Weights of a small image captioner: encoder norm batchnorm, 12.8 epochs.
Rows from block 5 of the image encoder of a small image captioner, named by matrix and row number. Rows with one number belong to one channel. Each number is 500 + 50 x the weight over its row's rms, rounded and kept within 0 to 999. All counts start at 0. Numbers have three digits each.
Before each channel's rows are labels from the 100 images, of 14848, where the channel reaches its highest value: "peak at" is the part of the image that holds the peak. Only what is clearly more common there than usual is listed. The data: regions of photos with short descriptions (Visual Genome).
# convs1: first pointwise conv (encoder.blocks.5.convs.1.weight, 192x192x1x1), inputs 0-191
# convs3: second pointwise conv (encoder.blocks.5.convs.3.weight, 192x192x1x1, transposed), outputs 0-191

peak at: middle left
convs1.5:516493457511468488522524501545463482487515481652626490462443530429480406490550474517556501573519559468530444596501567491497506527521491510473481399469494525479516476550569547508547601535442517585480556452468448471475445509434516523544513393449506522501508477329543572494528498543427538506610479489503526464516475510517539457492506498452524436628510422521450627466548426497431543473563480542524458596511514503488579498480531581455585540463450538388503438441513409527494644513433443519493463492583469464571548491494510468462552524527502504450562506432516448453528442562450541534
convs3.5:541494465427509495479496457459537484580526606556495506446533570456518417493497564451532515435501443495486474540602571508457448478522455567425526455483676548430482460548543500498432426469454491553514456467529497451547504536502531457433567451495465545594487473484456627479502452468491450435484495449420555487434531414519587576449554562620477550464425498521476510469463449467475463431455517558563485545502493506436486455497522462459565452469504500539502509489386501425552622468499480517602451534504550492499419468474433428459476464453456490503478564535508509591486323523504514534

peak at: bottom left
convs1.26:417503491497524521533485452433446576418493541436539461532524594538530492475525561392585496503530415366578548526521415521549515410533456557499424397451456512575528532508529418436574445462404548441506555534475596560515606465522526395576469561573483518501549449493584576457476417498493466510512493536501562584476529478587496458479461493484497525528513489531549511495557533480493524414401416453537634575486421480575469504526458513539413544416520532535524439466531471474496423494482567493482459507555460514503490514574485500478566497403475523558485510485487477490474585556503552518
convs3.26:431427456453483465487431526463517547520429413476542425485437514524579454437510531542519533402602570499531450527494500487514460533470500472557482435475438524508413513496575469482502483499556484458433469512575448482463426433540520579463516541535440453436531550437514549478533444436455465498463556442479549439476416457632573527501470402543513527508417522500472537555529458520580421440531496558522532418466406466427521591571431494455464473531520614399424620489520452498511613503438522483525467481432501558597574402468501567434514536547465568471537495546557532470508464518497495483

peak at: bottom centre; bottom right
convs1.6:506377472508494521501497542469453511483461480555424439467562435550519592471512515454492555481549509520478568546500532550477574494523582438505554497484487500512518503543424413587392560482511489537492495432499621586382592607570427450472462521538442411446567431447508529485514480526485423495502589570395478511473545467436468522426543494503476564503482510568535422427565523452492465425545477470464528555454457489445469449518595444545531519498435549430458440504491481496481478484490538452508531376524363526578518572516451483415603457480456502482547533485513500452430466422487508559
convs3.6:498494463425558545477608467584535555587430545503451436546515480478556472517439499511418454499544481508461536498531532568459399462475512504568492520452458505452479471543509461383454527507486531499409418441526565563530514494541504473604531489524542542547434440655449522514461516509476549490536485514468452577555473506518472566525559504495504562558544482530527476396440512478474535490480464559401528482439573553529423456541541538422541522622587570499511491468400350454552543555541519537489531530545523470554537504487622447526423487524409456503488440457488400486549502480448413539

peak at: middle left
convs1.4:467475571468572560457491455420474444389477568530523467423509596498442490323524539483415550451457604441499586525514533462437482435561481533533548490444486483456450489484463432495400489569517461506485481498530445522550570536499629484564639556410481538440571577530475498483493518545420429498450496579545538485510548502543387469510483480514503469504493481518568442472500599435482511547519477546482499501571506424460380466542435506567482560550436467487518588538472481529499427534510506510470473456479522430556424554510505474561514517536458523450578491521487519604537500498559434445
convs3.4:443514531523539518498519491510595482500466515577496440482529495476438505604480514517412490567515470608468484489402494541541531592435490445455600518481551467496508441544498501471506440494531513493417480555516504492492571492499458599523559518487424553391564520511459560483531487467486468497506446503517515533548381518592456504405463585501398550525462485513485520492530440566432510608609440531510484524514576475479412641464481446440426443582525474518452504498461597526484578431438613462493481479526447576598533471418466433509435459531540547476530484546525404568474535448502420502

peak at: top centre
convs1.78:499581529453533513506466454453563577515493510559444412506396465533515475492508496489542516589601437502459558515517459525528506522513449548527464538570526517498492468488447513452582511510445481518505423519497464444604316481501512497564581527532466466427502567496397550521481526498548463559555530551510410470539545594511547539540483507540516574542577437545512525496528503516533492479622455581436491446464482412528450566494571501495479462562528577488460505563464504482519421553525450510560485494584483479515469362562493493546585387521534476433595458615554483566392489445514548523
convs3.78:419529490510480405519418441517434414575519473432406551450521506586558450509518523528513487579488534525490505529492534482565517396460443552464456426532580513547361522468537488456497496482521442514435444448473481528540485442511472507489408635431508516479483475591508510589538478489462497500577573502475499476532569531535568487511471499581431525470560394476559465458432573450386535383490465529456457441497560579537490464559504487453461444495504441511491473501490537514480508561531411498407531582399565468494536568474532425592412517463504479551502473566564484531553454559438425525

peak at: middle right
convs1.53:485536528420451394480497544550560524492554467495547412608415567489520522536627512542527503496474439511489431533595494546505474500524499465516561430429518517475401534482506495450485498568504540517515548521506517510471482548375456468583480391485420574483495432535467405487440526474486525533509572551472554516444476448489464443483388431589428457490496459548550498472548534548427552480473590491494528487456513547424507485501443532365548606482452517462592476405484483485519543430480529505479544518516606535475457520613508399495533551465501437539559446513481530519376558556471501546
convs3.53:544486497493495553585520442471444584511435553550556540589494448431502450470476465514548518500568612462493441481589552482512507526453539423430393476489465509490356529468457540507511407559486520497490429513551582490514471542551491483527469380545461495600436532517520610501501566512517462558608514569564475480611539509457467638548415475539519524576523511480525560477500460519515529479514518495541461470520528462547557505473467470409532468451510463610472545525448483483501542526475545566486415456543454576521491511578475503509500406384478479379466502516455555472579546498558585443

peak at: bottom centre
convs1.163:596470549467448459505494522491537493526570525422570466537410479514453495494485521509456494381494485593421457464552545473477435506497560538564481507426503484585552550472459489458431540612541511461490472506468448510540524496497551519601539538519362499491560541491503577459382535426461557528403529489547485529485494533439477546586519504579488443544518409541397460599451513505603450471447466519523514531435461467561541554518492535439512603495555482530499606511495579622496362494435579478477493456448537467574555429516479465511491440469500499456561488473522467573459451513566565499
convs3.163:479453495457521577487468507587521546502433501441481477441490450467459450494450492471434466454350485566394527545542432504501612520511445470492480469465585529517436531559448531535582554488503462501440537498545516501551546471437572410457466539564434487480544483528494542441481496504460484498546489521480480484459566521531470503494456497460521522462540457530474484535619502467477469536489534515536512501487486491477440449577535462387517512502473580513471651474441564492566575509551591579389429528557500526402372502579494499443569308507547546443480466402496516410541480519478459477

peak at: top centre
convs1.103:500506476521488460466504485430486537485497554501454390452486453541514452483522541460518510578564447523415495515520561591470522440420478533551350395470532517518512525486448507510516398460441445526546372540458488512514470513532424587430540453444347475478494445578479499526549563520506597524469434485514567445516515504498431511469439518547418638513489489542483499455487430543465543594514440439492533503482564558561462548450477491549572542495498449580507579549550531501529485551516502526565490458548503587444355528508551464532612531468556546538448544426534449516511516460512443430
convs3.103:505415478526451551413489501518429551479485453473504511463559395489506491530443474507458553626512482557517491564493565420523426480565475454405459512429484513484501491438554485547510459544587513434468534448457527462568615561545429451462470510496519593421487496491552487499546536602454437614486490512560554509509520452516488418523474524493544491474642458521459520438415496467467459435583488500458529471542518457407371593497502468491493452529493492377530474519503419457608418465395523495508489483527600503501451498478572549425475503475547429490452507512464580565427485434489548477

peak at: middle right
convs1.7:570474556469540473456433477472441430600525578543503439374498522515530463471519414484440533490460516535554530432531539574518463447481528440530422543544549526540485486508548476487514545534519523543509504423485547549577543464453555523574491508518549502532428362474403501459525533467467554512437511587519508543554509447483502512504524527457545552608439506533585581419442496572462512427447523483442485571409535402540438523478602509423419551522539404533573510590555512542452469460513436514454569530612510427600551527519588435438489530466482439456535503562547535484496540503532494581
convs3.7:466511571479389513638472480456404523494537540479521502512447485475545514504514468580551527487496524472479438501533532497522411572504499500500486403493488447452483477447491515502557483488404473528543457530504410396490571425564484533521544485462529483440528487442433440457475490618436546506546570492510541398514594466490569508574426503464482554558437487437453526396465500445528488503426444517509417654495471573377510516433552430526563499493460461597434563490589432518458417502441547436551476451505569631482510468512484569521460497561459453480478535544426515508446501498502524458

peak at: middle right
convs1.66:443471503461535462496485494429455451606477486519486509503538510421485512551556514463577472520470497512484437517487492536551505483537471476497423551586440471520429486436677469552526583448507579481478492540567460508508496484586539576507423570417412510464431473476402460494487508513481512475434499507491583524481480538608486485531527449448455517460523462405565367463500458512486502494500520438485438356443536500470475488497497550601461586442491491520598480504446515452373409469415448437519400570546568453541569562552505458565494531545605444478475467500523466500434470434499511512
convs3.66:485499447568528518511498509571538488537500522434496521540508449515525354477481539586516561514469519511503414438538470550489484402509527514643520548473515450548512541623479539594446427480530523504474514480507509470527506495502370446503509606507530484441523514470522424470516500448402544421376509511524479536464478551532491480493569523469451496494528546597451482479469551480498593565440528535448512488494560519503477425592525502522561425370460577520581479419461503410463432530446534463403470627471482554527427479445494506472448574482556492508487463522626474509588515538579526448

peak at: bottom right
convs1.146:517545506519565491514391561544436470529506455545521449508574569523406480574429493511529518511527467546438611453568532527420497507499471509544390560468485492482562509557471475576490526528473410457506501517535443434514458390514468560438575505516520447460476636496507521484525511496467490501413470526569455583491496525536607480414460501375512560569548486522365460459345419519540537453486542515423484543520490456562505463526487487435505466550355478493507507520432493641509513490465455437402487439500461473491483536482528397461470492480552489509522414563530508477470522508547479503
convs3.146:442521506474393511582481482553419516468490457432488536412447467473563542526512518494496466501469416481493545470458430459451577465522482578413555439551529542534446539456556503533569412543522451507494539546463419427586503499409408467558510495543457514380484440419497395531513477563459468466537601437485572458556532527507463474486497565526487564498458500489495456426504527495454562555456527541534501461485545594548499523561439418497508504527635506592457399415514384520477490460406547479459511489455545520536452514459537470472511393540436517514466544568482502517453407540486483372

peak at: centre
convs1.41:540572521579446497532476589605575514411521566454441559548535415431501554514512560463505459561638606485605415480543460552481510518477541552515474467438600450474590530500464463438546531527525480618521462461541482513509409517479484499409430565499426521556433568446485552479487459541562500607507358492473482602464483511529509558577413523449472539517403526474560491483524462560574471427497532486508481517534445508496477496512396535549492412473474429542535521463454519427489625443459488535416481504542527509563566529463485477517467527433485486491490525521503525495558470476459478483
convs3.41:539464445618586466493527469490564557431469561467518492599402450551525531403521482519488505533622459456548561472508493470513522523526454556554444457515570563565491540504478483515479476471521475501585488602555485494487424491505546436526538490477500548515499556498482557447539486538525396505494412561560477552554453585458468516481486606559479428475503479506581635545539576548610420374510553455544547497478517441509536417479468600523537523475452450518540539449494478440514468453449453423551512482510576464531411523563525438402498470451499451526538444435525509522514632450528458552

peak at: top centre
convs1.62:569429542457496511515524592538550523475471521425471319453494481573487535448479451516532406502456488504550394475537473597535421435497505462547506436503456477516480456497525604664558512553522600476465452482525499647465402530487501533424502537443449458496549533418518518494509475522469518390419522515511436578470477485552490481440552455411497555476517431472548499492502428540509492477524569586455533422526443515444449549559421446542569455508555383505467434510483518443516454458515538513467419462457548548505521483467503479464581520462496507502434484559451492482582504451452524549
convs3.62:566532461540485440497537455444418423479445442532561502513547640459471439524454471409533538573441515548488556516489413496431542452523535583443521463563440400514465467476459436512503549536482588470433527625464477582524493567444505530675519511586583531494517483467520500524518559511543470382505481444548377511517428536502505500508507553558573480482515466510553496493486417545467465508507535452505537517550501433569531481521503561458486568555449477467441563496532452440474461581583468498423587537490463453503512406442455552499520454581567498503440438495502391509457553449519465467

peak at: bottom right
convs1.34:478451408602447544519473476538529545543491398523548497570463585483542534578386503509567518441491518505581532520531409500523386496568543509444476538536481413514455448537557432450482527574510526469576475418472527508483460464478450506558499553550424428469470523478485573495497457481406479460530392530479494454522555488489506477460510473514512554547509490499412584541454526485442532655443441521592444441543452627517556507525578567462537536534522514517528463504438571508531489550398580385483561465444564514501522533547536472432536582434580541517517452426500523592508532525471481505
convs3.34:445491544541605535490495433475555532464540566570523447505474501514531540498470508492479461426422463415475507490516464470510494610461477511503508462511550504513507466503403579508513506471590526499429408476420426482416478524398459585411422522499484504469473514498586490484496512533502528579517597569573462468451447575479560474496451512468446481452511491445462579511515553530502625576432597483565470415544335492527478493538420575513462533508550539492470492586495494420544466493554571512410449562577608470547601524457474475544487489448526547498532521421515509573556544598475536531

peak at: bottom centre
convs1.32:503466450473467473482546478446446532622480527544438434511459500467601463488491572501504451487557582496590442433523523565479545554424482469499406536508482589518550541492548542501291547536527481524454423420515495503504568491539466476555452611563574483514451490502502489599493462491487525458384511484539507477535507480461541518432519431562418480502414451590533432535530427539466480461562517434555550480558534485383481511533438503432560435576524475528429569613504492430489505521496542514521474464565442531573542527466577487437440581521442469520515541545531533430547543496521507542
convs3.32:542472462496481486616515569514564442535486498521523491426554514450527507547517572429480514488554585507556469431500500451483451434505484430429510534565532465467435461568555434544402480538490453527542435581536490445434543455552486417451573532522525498515397511535531517536538545544525488506442432550471559513488482520540568550525637565567547488447508463581529569447566440423483558450522462418491552493583500550418626490481449450489443465525535468556451497501519458509532505514587480574595526479430485470451568425534527551557498551475426541477448509546439370453590533498487446385

peak at: middle right
convs1.90:496579454486511485464523554465569537496493526567443532609544486536524596506471517580478569472493522494460475555509588536498494413547632516501495470465539487544552491609429409538523469544552470457558541427485540553441526472421556460505499532425561465570532549482482578534494502515427491472431501492476477431489489484420504389561469530461604535446492454556510536494586407620438570508484512561413439524562555475418494521560490476476550504511562475589431435481563563498470467526554422583506464458551549580458458474534377505476559460528432526571510485477446439473393507526451498497
convs3.90:418452455501578482498532490527519563538480470497522465506541526458496448505474497575510502565531493491558528478489518580398438486514540536510518489668428501492549434626519539454514519558531436538515567529491473565472386507405591517603500508519480449506446480490495504562474550494489480600565421479448484500485432586506618582499494470473492426458498517421499588550506476410503508491515473546428542458413576536487525460552552480501546483441621569634495550555453445546519498502523533568492399490527458468536512554557571460581523452594539522464467475554496550474543495567538399466

peak at: top centre
convs1.119:471511540435523497531550388494412525470422426476558459517422489540531527334576568384542472550402511447424471565616529514574443477535540462569519548526575600495443481397476390541512576572490524492589533468455522552428542423534526470503427567522545540444503548417468503531511504513522539508536633492487524462560586569535553524457517592480557477510511544516547543448467493461526569557602501510536469478516523489591573498530440526486482481527452477554539438513481522595550490483557508462497491480469537521460577482544465504525544489499546482475551526442448499534515583529562437504
convs3.119:527561435471563420591489492482569477476453480421437535452431395460412437514550573572503557462591489499567520558439438546498487451494606553585440499455432456562450580495539557535519475540485541554592407496450439525492496486537478587471516497483456440525523531503455515497458539541558465548432506548506478508415411540499553519552465498527561506488537511551531559529505575500539453361480550628401461511543499568440442533459511559425519481486509517579486460606434497479429558492456526511448477459546515434554496521455503389488460481486375587528542556517515495559509487535541478459

peak at: middle right; bottom right
convs1.58:528446512522576534547506497510496480482491467427527474447494485534474388580478462561567502597467516681393509489551488494464515503434459512531530501427467567486539470578506452516549466516522466489462459489452465493379455532554548546547520532493494579412485491542537436628456436412493528457553586515420557498471545452534555512588571441521491497458481476565576536463515531494485483550462524460514547476518504506407538454580495471538611580598560495535555468500410454498428548553505543498461507519513374514464542411523477628521520602511456506477451450521517392495503510536562517474
convs3.58:497436488439474589501521435564409520432479397486548515514464495504436511493457490527528523498381443593602547535529519463592461502397483463603427464394514548478469529510499490449459560532443589537425488420522505404442543513509436549475457514498462581574499447423553418374510491511590584438621634440516481572518571409512503549488468567513498531472546551473572476486453555441466498480427463451455394505516537450473519526433549505526468454445514529544555559513464506530462477529472551464589489488528512502506521529459548391517428485526513516504504478487468547514526482476495558560

peak at: centre
convs1.91:441491484449506484581535526453530374377515467472353460582388529522560435494454449486546454470457455454520492450549488437433495547546502380434540505501477473494577500403508470511379488435506486514512465420521505518528461624504573509511534464508450451497435474472526526466541455501483515406497507554564559500527557501494473503493540444536498452553493586492492429563497565572468510454561684522478531458523512467487443521528504541510489557454506447517520587489422497510479573522500518485392532572508496617540466528508437539434510580534595478620476512487419492474491543513521533469
convs3.91:544477523461528478504576463528469468558482455578443486372506487486487536510498532520500495511479517489543427371450466502485576484560561396522505550395438606579512521481471463492416506593594569473509462327475642447502526397486438444515508501564474535522527499556549537444415522494466492401535446573598532539521489509490456575519479508446479482471428548508501632503659441514453517509556508526488470483562458486487511487587489463497472469574456487466532552445498532456506528435515550488500488590456514552478529522576532482503541526448418477425527519447469540471529434518526562520

peak at: middle right
convs1.180:516504423394429489473416533506498513558547506514511493438522490399422477579579535552449505572489548494485517428478468506537529541560430446501410433456493468489546446476375522508420590497431484588506493444507460396491478555500596471505465413490483378444492452465549536530519443480456511553575554526463561481504527482479436532531548532459569516479567482476444451578533556497468501543561635530471547397511426464472531524483523481450462461458418493592500564563470502506427466493499529503463495400495542503481530557539651439424568468472523591562427508476524489516457578434486527479
convs3.180:403513582522500479462480562425484551521471502367530557487480544528459539516558562498538512517480491432544475450592606500584424486535606487506545496466542498474419536483433476589453494475455527537547497501550547561574512404402592495513553440518477454532483535470524454480590481485487474545482499440495571612455541544624473521497511498434486506462526520474429412412510478428512455409551456484426563548560552532490481551507533482489592568502425592518534463539568518367470484520473536424439439486509466457469559588477500510410414570517578526532503453483513474555597469496505481516

peak at: middle left
convs1.98:451497484480586603495489425495488476482559486489458549618370502432510609402483524501538524577513452599537505522514461587500473484498493482496449543491439489443500446491571519441594590594495558471491495520457518531495489517421490595406533480492531503454558632426447466530535506486447529519488554485454489473421505464497513412511429461338463466525492500554460398512587534461573441561442508492466516465578561495501496551448467518488486515421447608534509491450527523518485583557469595480528507494493533487520525489460516446526545593459550519509629440496434556406485525522524537508
convs3.98:454483463537507525563474507437584458551446440519526594540500544475541488464533557445552492405468516562437555548454515546504487503510548451582479469432481456391560526518477470519558582560492536487521648515449473508402501374538513618460471479452535557449526570407525451513461522486573441510519583601452465434508419477483505526534577554387534485549534487493402501425545474411532475485471444586502507601467416563507526483522541451525489538542532468565521416462517487572528557556609506531522529585531453558443490491495519516487509476536496540610461558477518468558476483551508437573

peak at: top centre
convs1.154:533491549464470505494515574576513555515439509572479505495602476561483611488469410478510524462390433472445551457563487481545575500585511521498623386509480433525481499503415540504580466502461451468531374551552471524505555522555474495506605478515539498458416544556498462496551448417531571542558525514472542534506507583538507507518508472442496526476413625448569475476493437406531553418512514544571564509502419455546487542558469551535413526507522548460476474573497548457608602502530478547533536463507500519551586385569548550469483524472547481527511444564526562420504505490398480480
convs3.154:468520559448499487474505528500531476526574528594544502481564468450482440477514530514521510482517508523608560455507541456521607551543527464444502533649529362542434540483479411533508396517482559534502515537470514438425451594510467484545500503449487445413601565545553579503455449437486454474485497532528487539453491471417538436466440414496527545521481456423551504532515537472484489544481563575480459560614515551489425425500449521500563531487433408516426424482461613497455584515488515537504536565541518508560427382548414511469455549594518475516444450553617544523452480519558524501

peak at: top centre; top right
convs1.77:487556468525535573529454556548517494496576389420581443522525580541514500500473434486577503465464461537528436528576471442488406537546477472471469475504469563565411494453493434525532616425499490467475529546554465483485480560505430445425516473556458444519506470519512535474452443465543562507598453460508574486472516502548485434488455515515618422502428468527544534455584463339465420479476483538476513423592496560534491356411456475514477546546473448531504454501415450531509452476567431454364470462532486469560562545503448497573492505471423531422500431525530521478469446545536554429
convs3.77:476638679541476468424477569515468466441509551609539447439503543458451477551426502532532548461481545482564519496515495479549575509525512504543554521584489596540500490504532496439453571468491427478467487518544438432476483507521433572559421407506552523549487523518498546545514494445418559539422527472489451465537486463434562564546487449495456594487480465477457570447474451443475547471535474608502534570521531551549502496593504530465590366509537477566577544518522504615513517466464481564563534448494449488648422440538525485446486516540534620465473506458512544501512534538496481547

peak at: top left
convs1.181:492500530486541362424610467428469519468530555438638499514529524539400467438481534570519478535457499484504486526550510473505491523455468382517604370486477518507505521464529443444519481560462482399447509495528493520417533476568461540481484593478568556462478504474407468532464520482523518482505430541519523523484465521623552492562514448424568488516528494484529526484615524533435466545581439576562534471442522501443510547454526652551420520507489540469467532522601460450423571516498475483504547408552567488457536473455564492548532401484558471611496541426571500458514508499540550477
convs3.181:502466476587506475509493466457489455545526467460445454504491493560529437485500424443468486516587509553418456456532548558518484492458494504537623513403506525500527492502628564403502553526504511539557557456564438431462517555474573512520553565465476525652478470417523547545496464510527506372456510510468470468490518465480526495510468577484520473563488530519540365461470442542653473621554474466569398559415448444363565581484545413452450488460492533459512479552505513483496634536544430488474492467382482552483550478493513507512494501454526441491478520435495447514497493520441477527