python train.py --model="image captioner" --dataset="regions of photos with short descriptions (Visual Genome)" --crop_scale_min=1 --decoder_qk_norm=true --decoder_inner_norm=false --learning_rate=0.0037
Rows from block 3 of the image encoder, named by matrix and row number. Rows with one number belong to one channel. Each number is 128 + 32 x the weight over its row's rms, rounded and kept within 0 to 255. All counts start at 0. Numbers have three digits each. After the name is the row's rms in percent of the matrix's.
# convs1: first pointwise conv (encoder.blocks.3.convs.1.weight, 192x192x1x1), inputs 117-155
# convs3: second pointwise conv (encoder.blocks.3.convs.3.weight, 192x192x1x1, transposed), outputs 117-155
convs1.0 104:211110125188155155173125155140139070096161119134061065104144154134097127132134125146107135111123134167074129146144122
convs1.1 104:146131130083133179152103117182121180157183145099081079134108131135156088153123127098113131114125123093158126153150078
convs1.2 094:105139091144147051114131119102141067152085157152110111128152125119098158166143142102125163052114066181131077142146147
convs1.3 099:146058131126092097141115116199097113120090142142171150139074149119126165139077116123169125128192051152118129099131075
convs1.4 103:119064092105096145085141099105138115098159134124180121193039121119160137106088156086169130133164156100153108144114154
convs1.5 094:098158149144113177129123124139097099085081117152125164123081068135178099071087130176140075178163124101133136141152088
convs1.6 102:138160150103165174045102108167095231139118157153115123080155138159108170193131158138123048130122133143090109153151111
convs1.7 097:149164164115124111150155116091191154128122169096145122118161124112146145149115151123149101081161110099142109128066181
convs1.8 105:136107132080070138106088161184093113089134153164165099137104111080150198112130147100151109105162157107104114139132124
convs1.9 103:143116185068067090104138127160098137133152087153111150114151097118108119106170066093092120113104133111166134094081092
convs1.10 105:114117096094138154217154155164110100128120111090095093108171167091121108058116080098114152128102171160103168125128123
convs1.11 099:137103202094148151096123157105099202152132182145163136123116160129159173097055111104136139147118183088102124097118113
convs1.12 094:115063094189103179134132135137158140101095142099120156060154152123071128115134078116111132130141109121155116118156197
convs1.13 098:163152158214150123139118110110097136146127131084135098128131142225137131148126102137156087126136188164146115072109100
convs1.14 104:173080187113159128133188103129104112087108148041219098179103096121117108119131125038134105178171141107150119101139155
convs1.15 100:118149138128143155109125170146125073075130080129102098137178124158120111147138172100127125170225136093148135122096104
convs1.16 102:135137105131136124134147107140137162160154196109182146139124118122149107138085123121201183056145081132140147066119128
convs1.17 106:133188041114133117154121127132089168147147160123129128111182137186178161091125121131146141159138155085109152112069107
convs1.18 092:138159084151096133166179178111167157143154118108099170161105128155157153166177126184127071182109135116134109093105203
convs1.19 090:121084133135179126188136073113170094140123160172101125130085095097094133143126195123100103090104191158137111059147176
convs1.20 109:197138157160129116184125148073143153092138099166104165115053131125109127136144064108157139104190119122080162120144147
convs1.21 107:105096144218149147132123142125143130183103184124131136110098104084136124122114073097131172153190112128105156174165142
convs1.22 101:083135077110084126119100163140126112117158127127114085077095145176123125144135167123114126047092103082122124134109154
convs1.23 102:140142108122095218094121105108080099141070168145125099130127093143127108054088097083125172075043077063164176138146086
convs1.24 097:116113164106190101154113113110092111139127124117109119149196130168123148170154120093172089155143163133126120136149095
convs1.25 091:138062132175079134137146115136111127153167114101144113097101207075104131083126174093140134157069106092081157140121109
convs1.26 102:135124108125115097131126088136106142146095115076169113102145185174128140126124108134125107124078165082166174141066128
convs1.27 094:118078107150146151109094163135147094103090165137167188106075087197133115110120158142096088153094035153184155157118154
convs1.28 108:126166236106117150143118109062103132143143122088148174126125153137152158081146176099120148110083106080150121070140076
convs1.29 100:110105118134122125139126080163098166100200134167179158124072091149080131144155167121105087155121169083130099094160107
convs1.30 102:122161101135158069125151169125111100146099125154099094139136134102143103126074183112099103077158175155137025119120058
convs1.31 103:170183117044074062156156066082137117133168139097098108159121174108111125134127135149104062153185141154138115160116103
convs1.32 098:180137115094144146156198101120148098120109110136136175143148123125162102203145146118142149185120130141125125117127094
convs1.33 100:108057130169147082150130132117178141129157094094089155140094131177189083102107137164215156121114146110137128114147135
convs1.34 099:156129106123106123154150130117192135069124071086094094199136076172170106153112179080082081110098150162155109147106196
convs1.35 085:158162172135103075078196105115126085091133058153129099090094084107151159137102142181088193093140166073131134107132119
convs1.36 101:113129171119159120134104161148102119131158161087048102118166144169085094138147154116006100146121131177093058142095145
convs1.37 102:076089143102203135082134114132117157108168085136115100173081050137126098121114134108143116122191180162140089106107062
convs1.184 096:069144109176149093127149173132134049174112103099031122175066078151125130106135195089128185116078128099106099200180151
convs1.185 108:088155072186096140187117152132116144090137071125094138214076170123142112129080186172192063139170153106130102117138119
convs1.186 089:159136145158175144100144051175131161159177081128118190121140079150075164107136198102096127159101126129089166098127121
convs1.187 088:053124148139124162145097180077091161119061135126060132140156117124114087107120145177166155118139084112157107093120129
convs1.188 095:097133168108111176133125143098115091130156143153134157102061150099128103108151144108087137067150155089139145145142134
convs1.189 108:164208139141128162102135184136113115086136101137109059115128122130159119096130122138111117135175088129140083095110175
convs1.190 090:135138181093122111130133177122146128161124138076169113114160100173071112088138171129064149127160139107146151120140113
convs1.191 107:105099082204137146078138113147105133128128148130125188112133212123133127142117119091125144128101157122137156074145136
convs3.0 098:121074140108101103143117171135131059175129128058126255122128125147149140112131145074115121122178079113107096120135196
convs3.1 091:121150160104079111143173139137072223113155169078041108117145124089102113107142124061144095148116111134101142141154142
convs3.2 101:183169107065171093155073100133153161115156127142154182196132112179126120125091174099139088117089144157187104094129109
convs3.3 100:140136159110164164125146107063138140090179102158149069090093118099141104149120136135128075081138101156098128111131104
convs3.4 116:133145121117081113150045080065076133126125146092117123111101052134103143100092120110120070140110123146117131122105121
convs3.5 097:165170135081119074137159084153134137158153154162130140098135123107107087126122081132112218054147140108147136127127086
convs3.6 093:145141082188063196139079142090209163133119141123160110121145171122146084099201099189108177148129119113125131116142105
convs3.7 101:160162174105100183070138126140104114122114148164149114084164166130163134090119131142167145172134192108122133124176044
convs3.8 113:099103073048145105130137172099103125149190151104214114109153139148155126116210213115163144076138126088105143124074070
convs3.9 092:148157123114128094112136100155071130159153114146135115140197194131171128137081100174215142144038120147151121169130122
convs3.10 103:141110116076226087152107147056100062177138113109146160159166148084177155139146107154179114135153142124110123151129111
convs3.11 095:104131083127108123109125149095103169151169106131091158126062083109154172145119156095132132113120165207125167116151122
convs3.12 107:155090096092132122073139129160121164085169111166116121125104112102097092182195136105124174111154127151094095114136109
convs3.13 115:172103173116145153137043156125077081105134133117096146151126158111143119174156131124172155191111127101097136163146087
convs3.14 099:098104152101125119113156175126094165165109096108215103109110178136128121136168149166061073139099122142184142113201173
convs3.15 095:095160115173142170142094075168122133106150051097134086105160134096153171080152131103122076136091133110112153118120122
convs3.16 093:152099124093148157096168071153162206174139165146135130176142138159144134112160135121101169162166153130074155116174144
convs3.17 111:000125139125104093181129114110138120132102107124126144110127131152059126140090123138114152117177136200161145076119154
convs3.18 106:110126099144150152085153137185146089102139118105136152175110181105134123121216165105103128160105130197135121076099143
convs3.19 090:090126125174119145150106162050142145104091122169104137092163122141064133128162147155101091055155067130131115101145136
convs3.20 109:097058121162149159100117174082086116109141174124126123122103141174139130131121073132137095117138161115126157154144165
convs3.21 111:141129167116114186136118133150118136165103089109176118144139135150081151145108153118162131117127182135107123120107120
convs3.22 101:083101103119074151137101095156108159039148035167127156162106126083137113123200171109088090190169122141133105147161061
convs3.23 087:149108125116102164169063077106150099149172174163102139122134209143137152146096120161138122135112117133127136104116165
convs3.24 094:184180124098154108168155133106156175132185104111052162207097144062135174120053097115113110122139173115121114157089122
convs3.25 095:123062094162151117113208132124093144141118122161148132115165150182178082133134132050100171113106176144128151178120128
convs3.26 096:168176136146177161140114056173149147137073150106115105130117139085155137111169082125160116110140146091116160103168110
convs3.27 098:123097128116123157147083105140115080128137137138127121194159086153112135150145131143161153134145043077155142137086160
convs3.28 104:138179052177128145149154131122181123102119135090090080061113180093151115148100097085105107096118119148094157173104111
convs3.29 095:165098168166152154162112109177120159117127132098171144164094105198124174110184126141117116093108118081143120155149110
convs3.30 104:141127089096096160154104130097101111138078121100152107149113134110111174186108074134070171166123143138141106108131173
convs3.31 097:128144144110129164141122148155143109129131175156086076108139141136080122172106005095183141152142126143163112074145159
convs3.32 091:124068121158160130149153122092135044115126192125103069106132107148160092141109109127149167112119179130018146152142091
convs3.33 105:094216082107136117111110120147184157082082151121151084134132125182146106148114153159201114113097117141103127118101182
convs3.34 093:122135137122107145117101114171130096163060147122108134130078139105117121140150126092031114111169114177142101158149132
convs3.35 086:118147150110111089125068163066139080108107128092187118165119158154125080087119096137108127072153164168124048043140149
convs3.36 103:115081102104129063089160162065128126067158155107157167147087084187113116093101110125144063143094082128133115115106147
convs3.37 104:142068155172113161148152097106087106169095153161147156099178141124142183177164137127100139142149107126176075129166146
convs3.184 096:112092048162180097142103076124145028099141109146086169126146043084146173106126137107156118138130157169148178144096117
convs3.185 106:133105139104164093075165166103109194113140162161106144116136162124145126095136167105121169188144121189117152095165139
convs3.186 093:117123115146112149092096077134063120184122117151102050100153132052177115134118135154136019115109080153110125138111076
convs3.187 087:140157059131181175125108149110084083144105142129191107078128135110093124098103099127127115112069098126147084120126067
convs3.188 097:108173123137164086166176067110188170087104156149179174162103119165107131118132159144123116089110103128075127136146124
convs3.189 109:122129106094111178100082133075142094131155087158121152195148087074106160100104136180145154165124092151141108186124102
convs3.190 097:117180106116120092109144129207198129139140159205127115137142114171140104111140140136116182133127157064131165162125153
convs3.191 095:170159114097148102168112153164124104088108099105131066101103138100157118155086141121085159160037084120145137131087122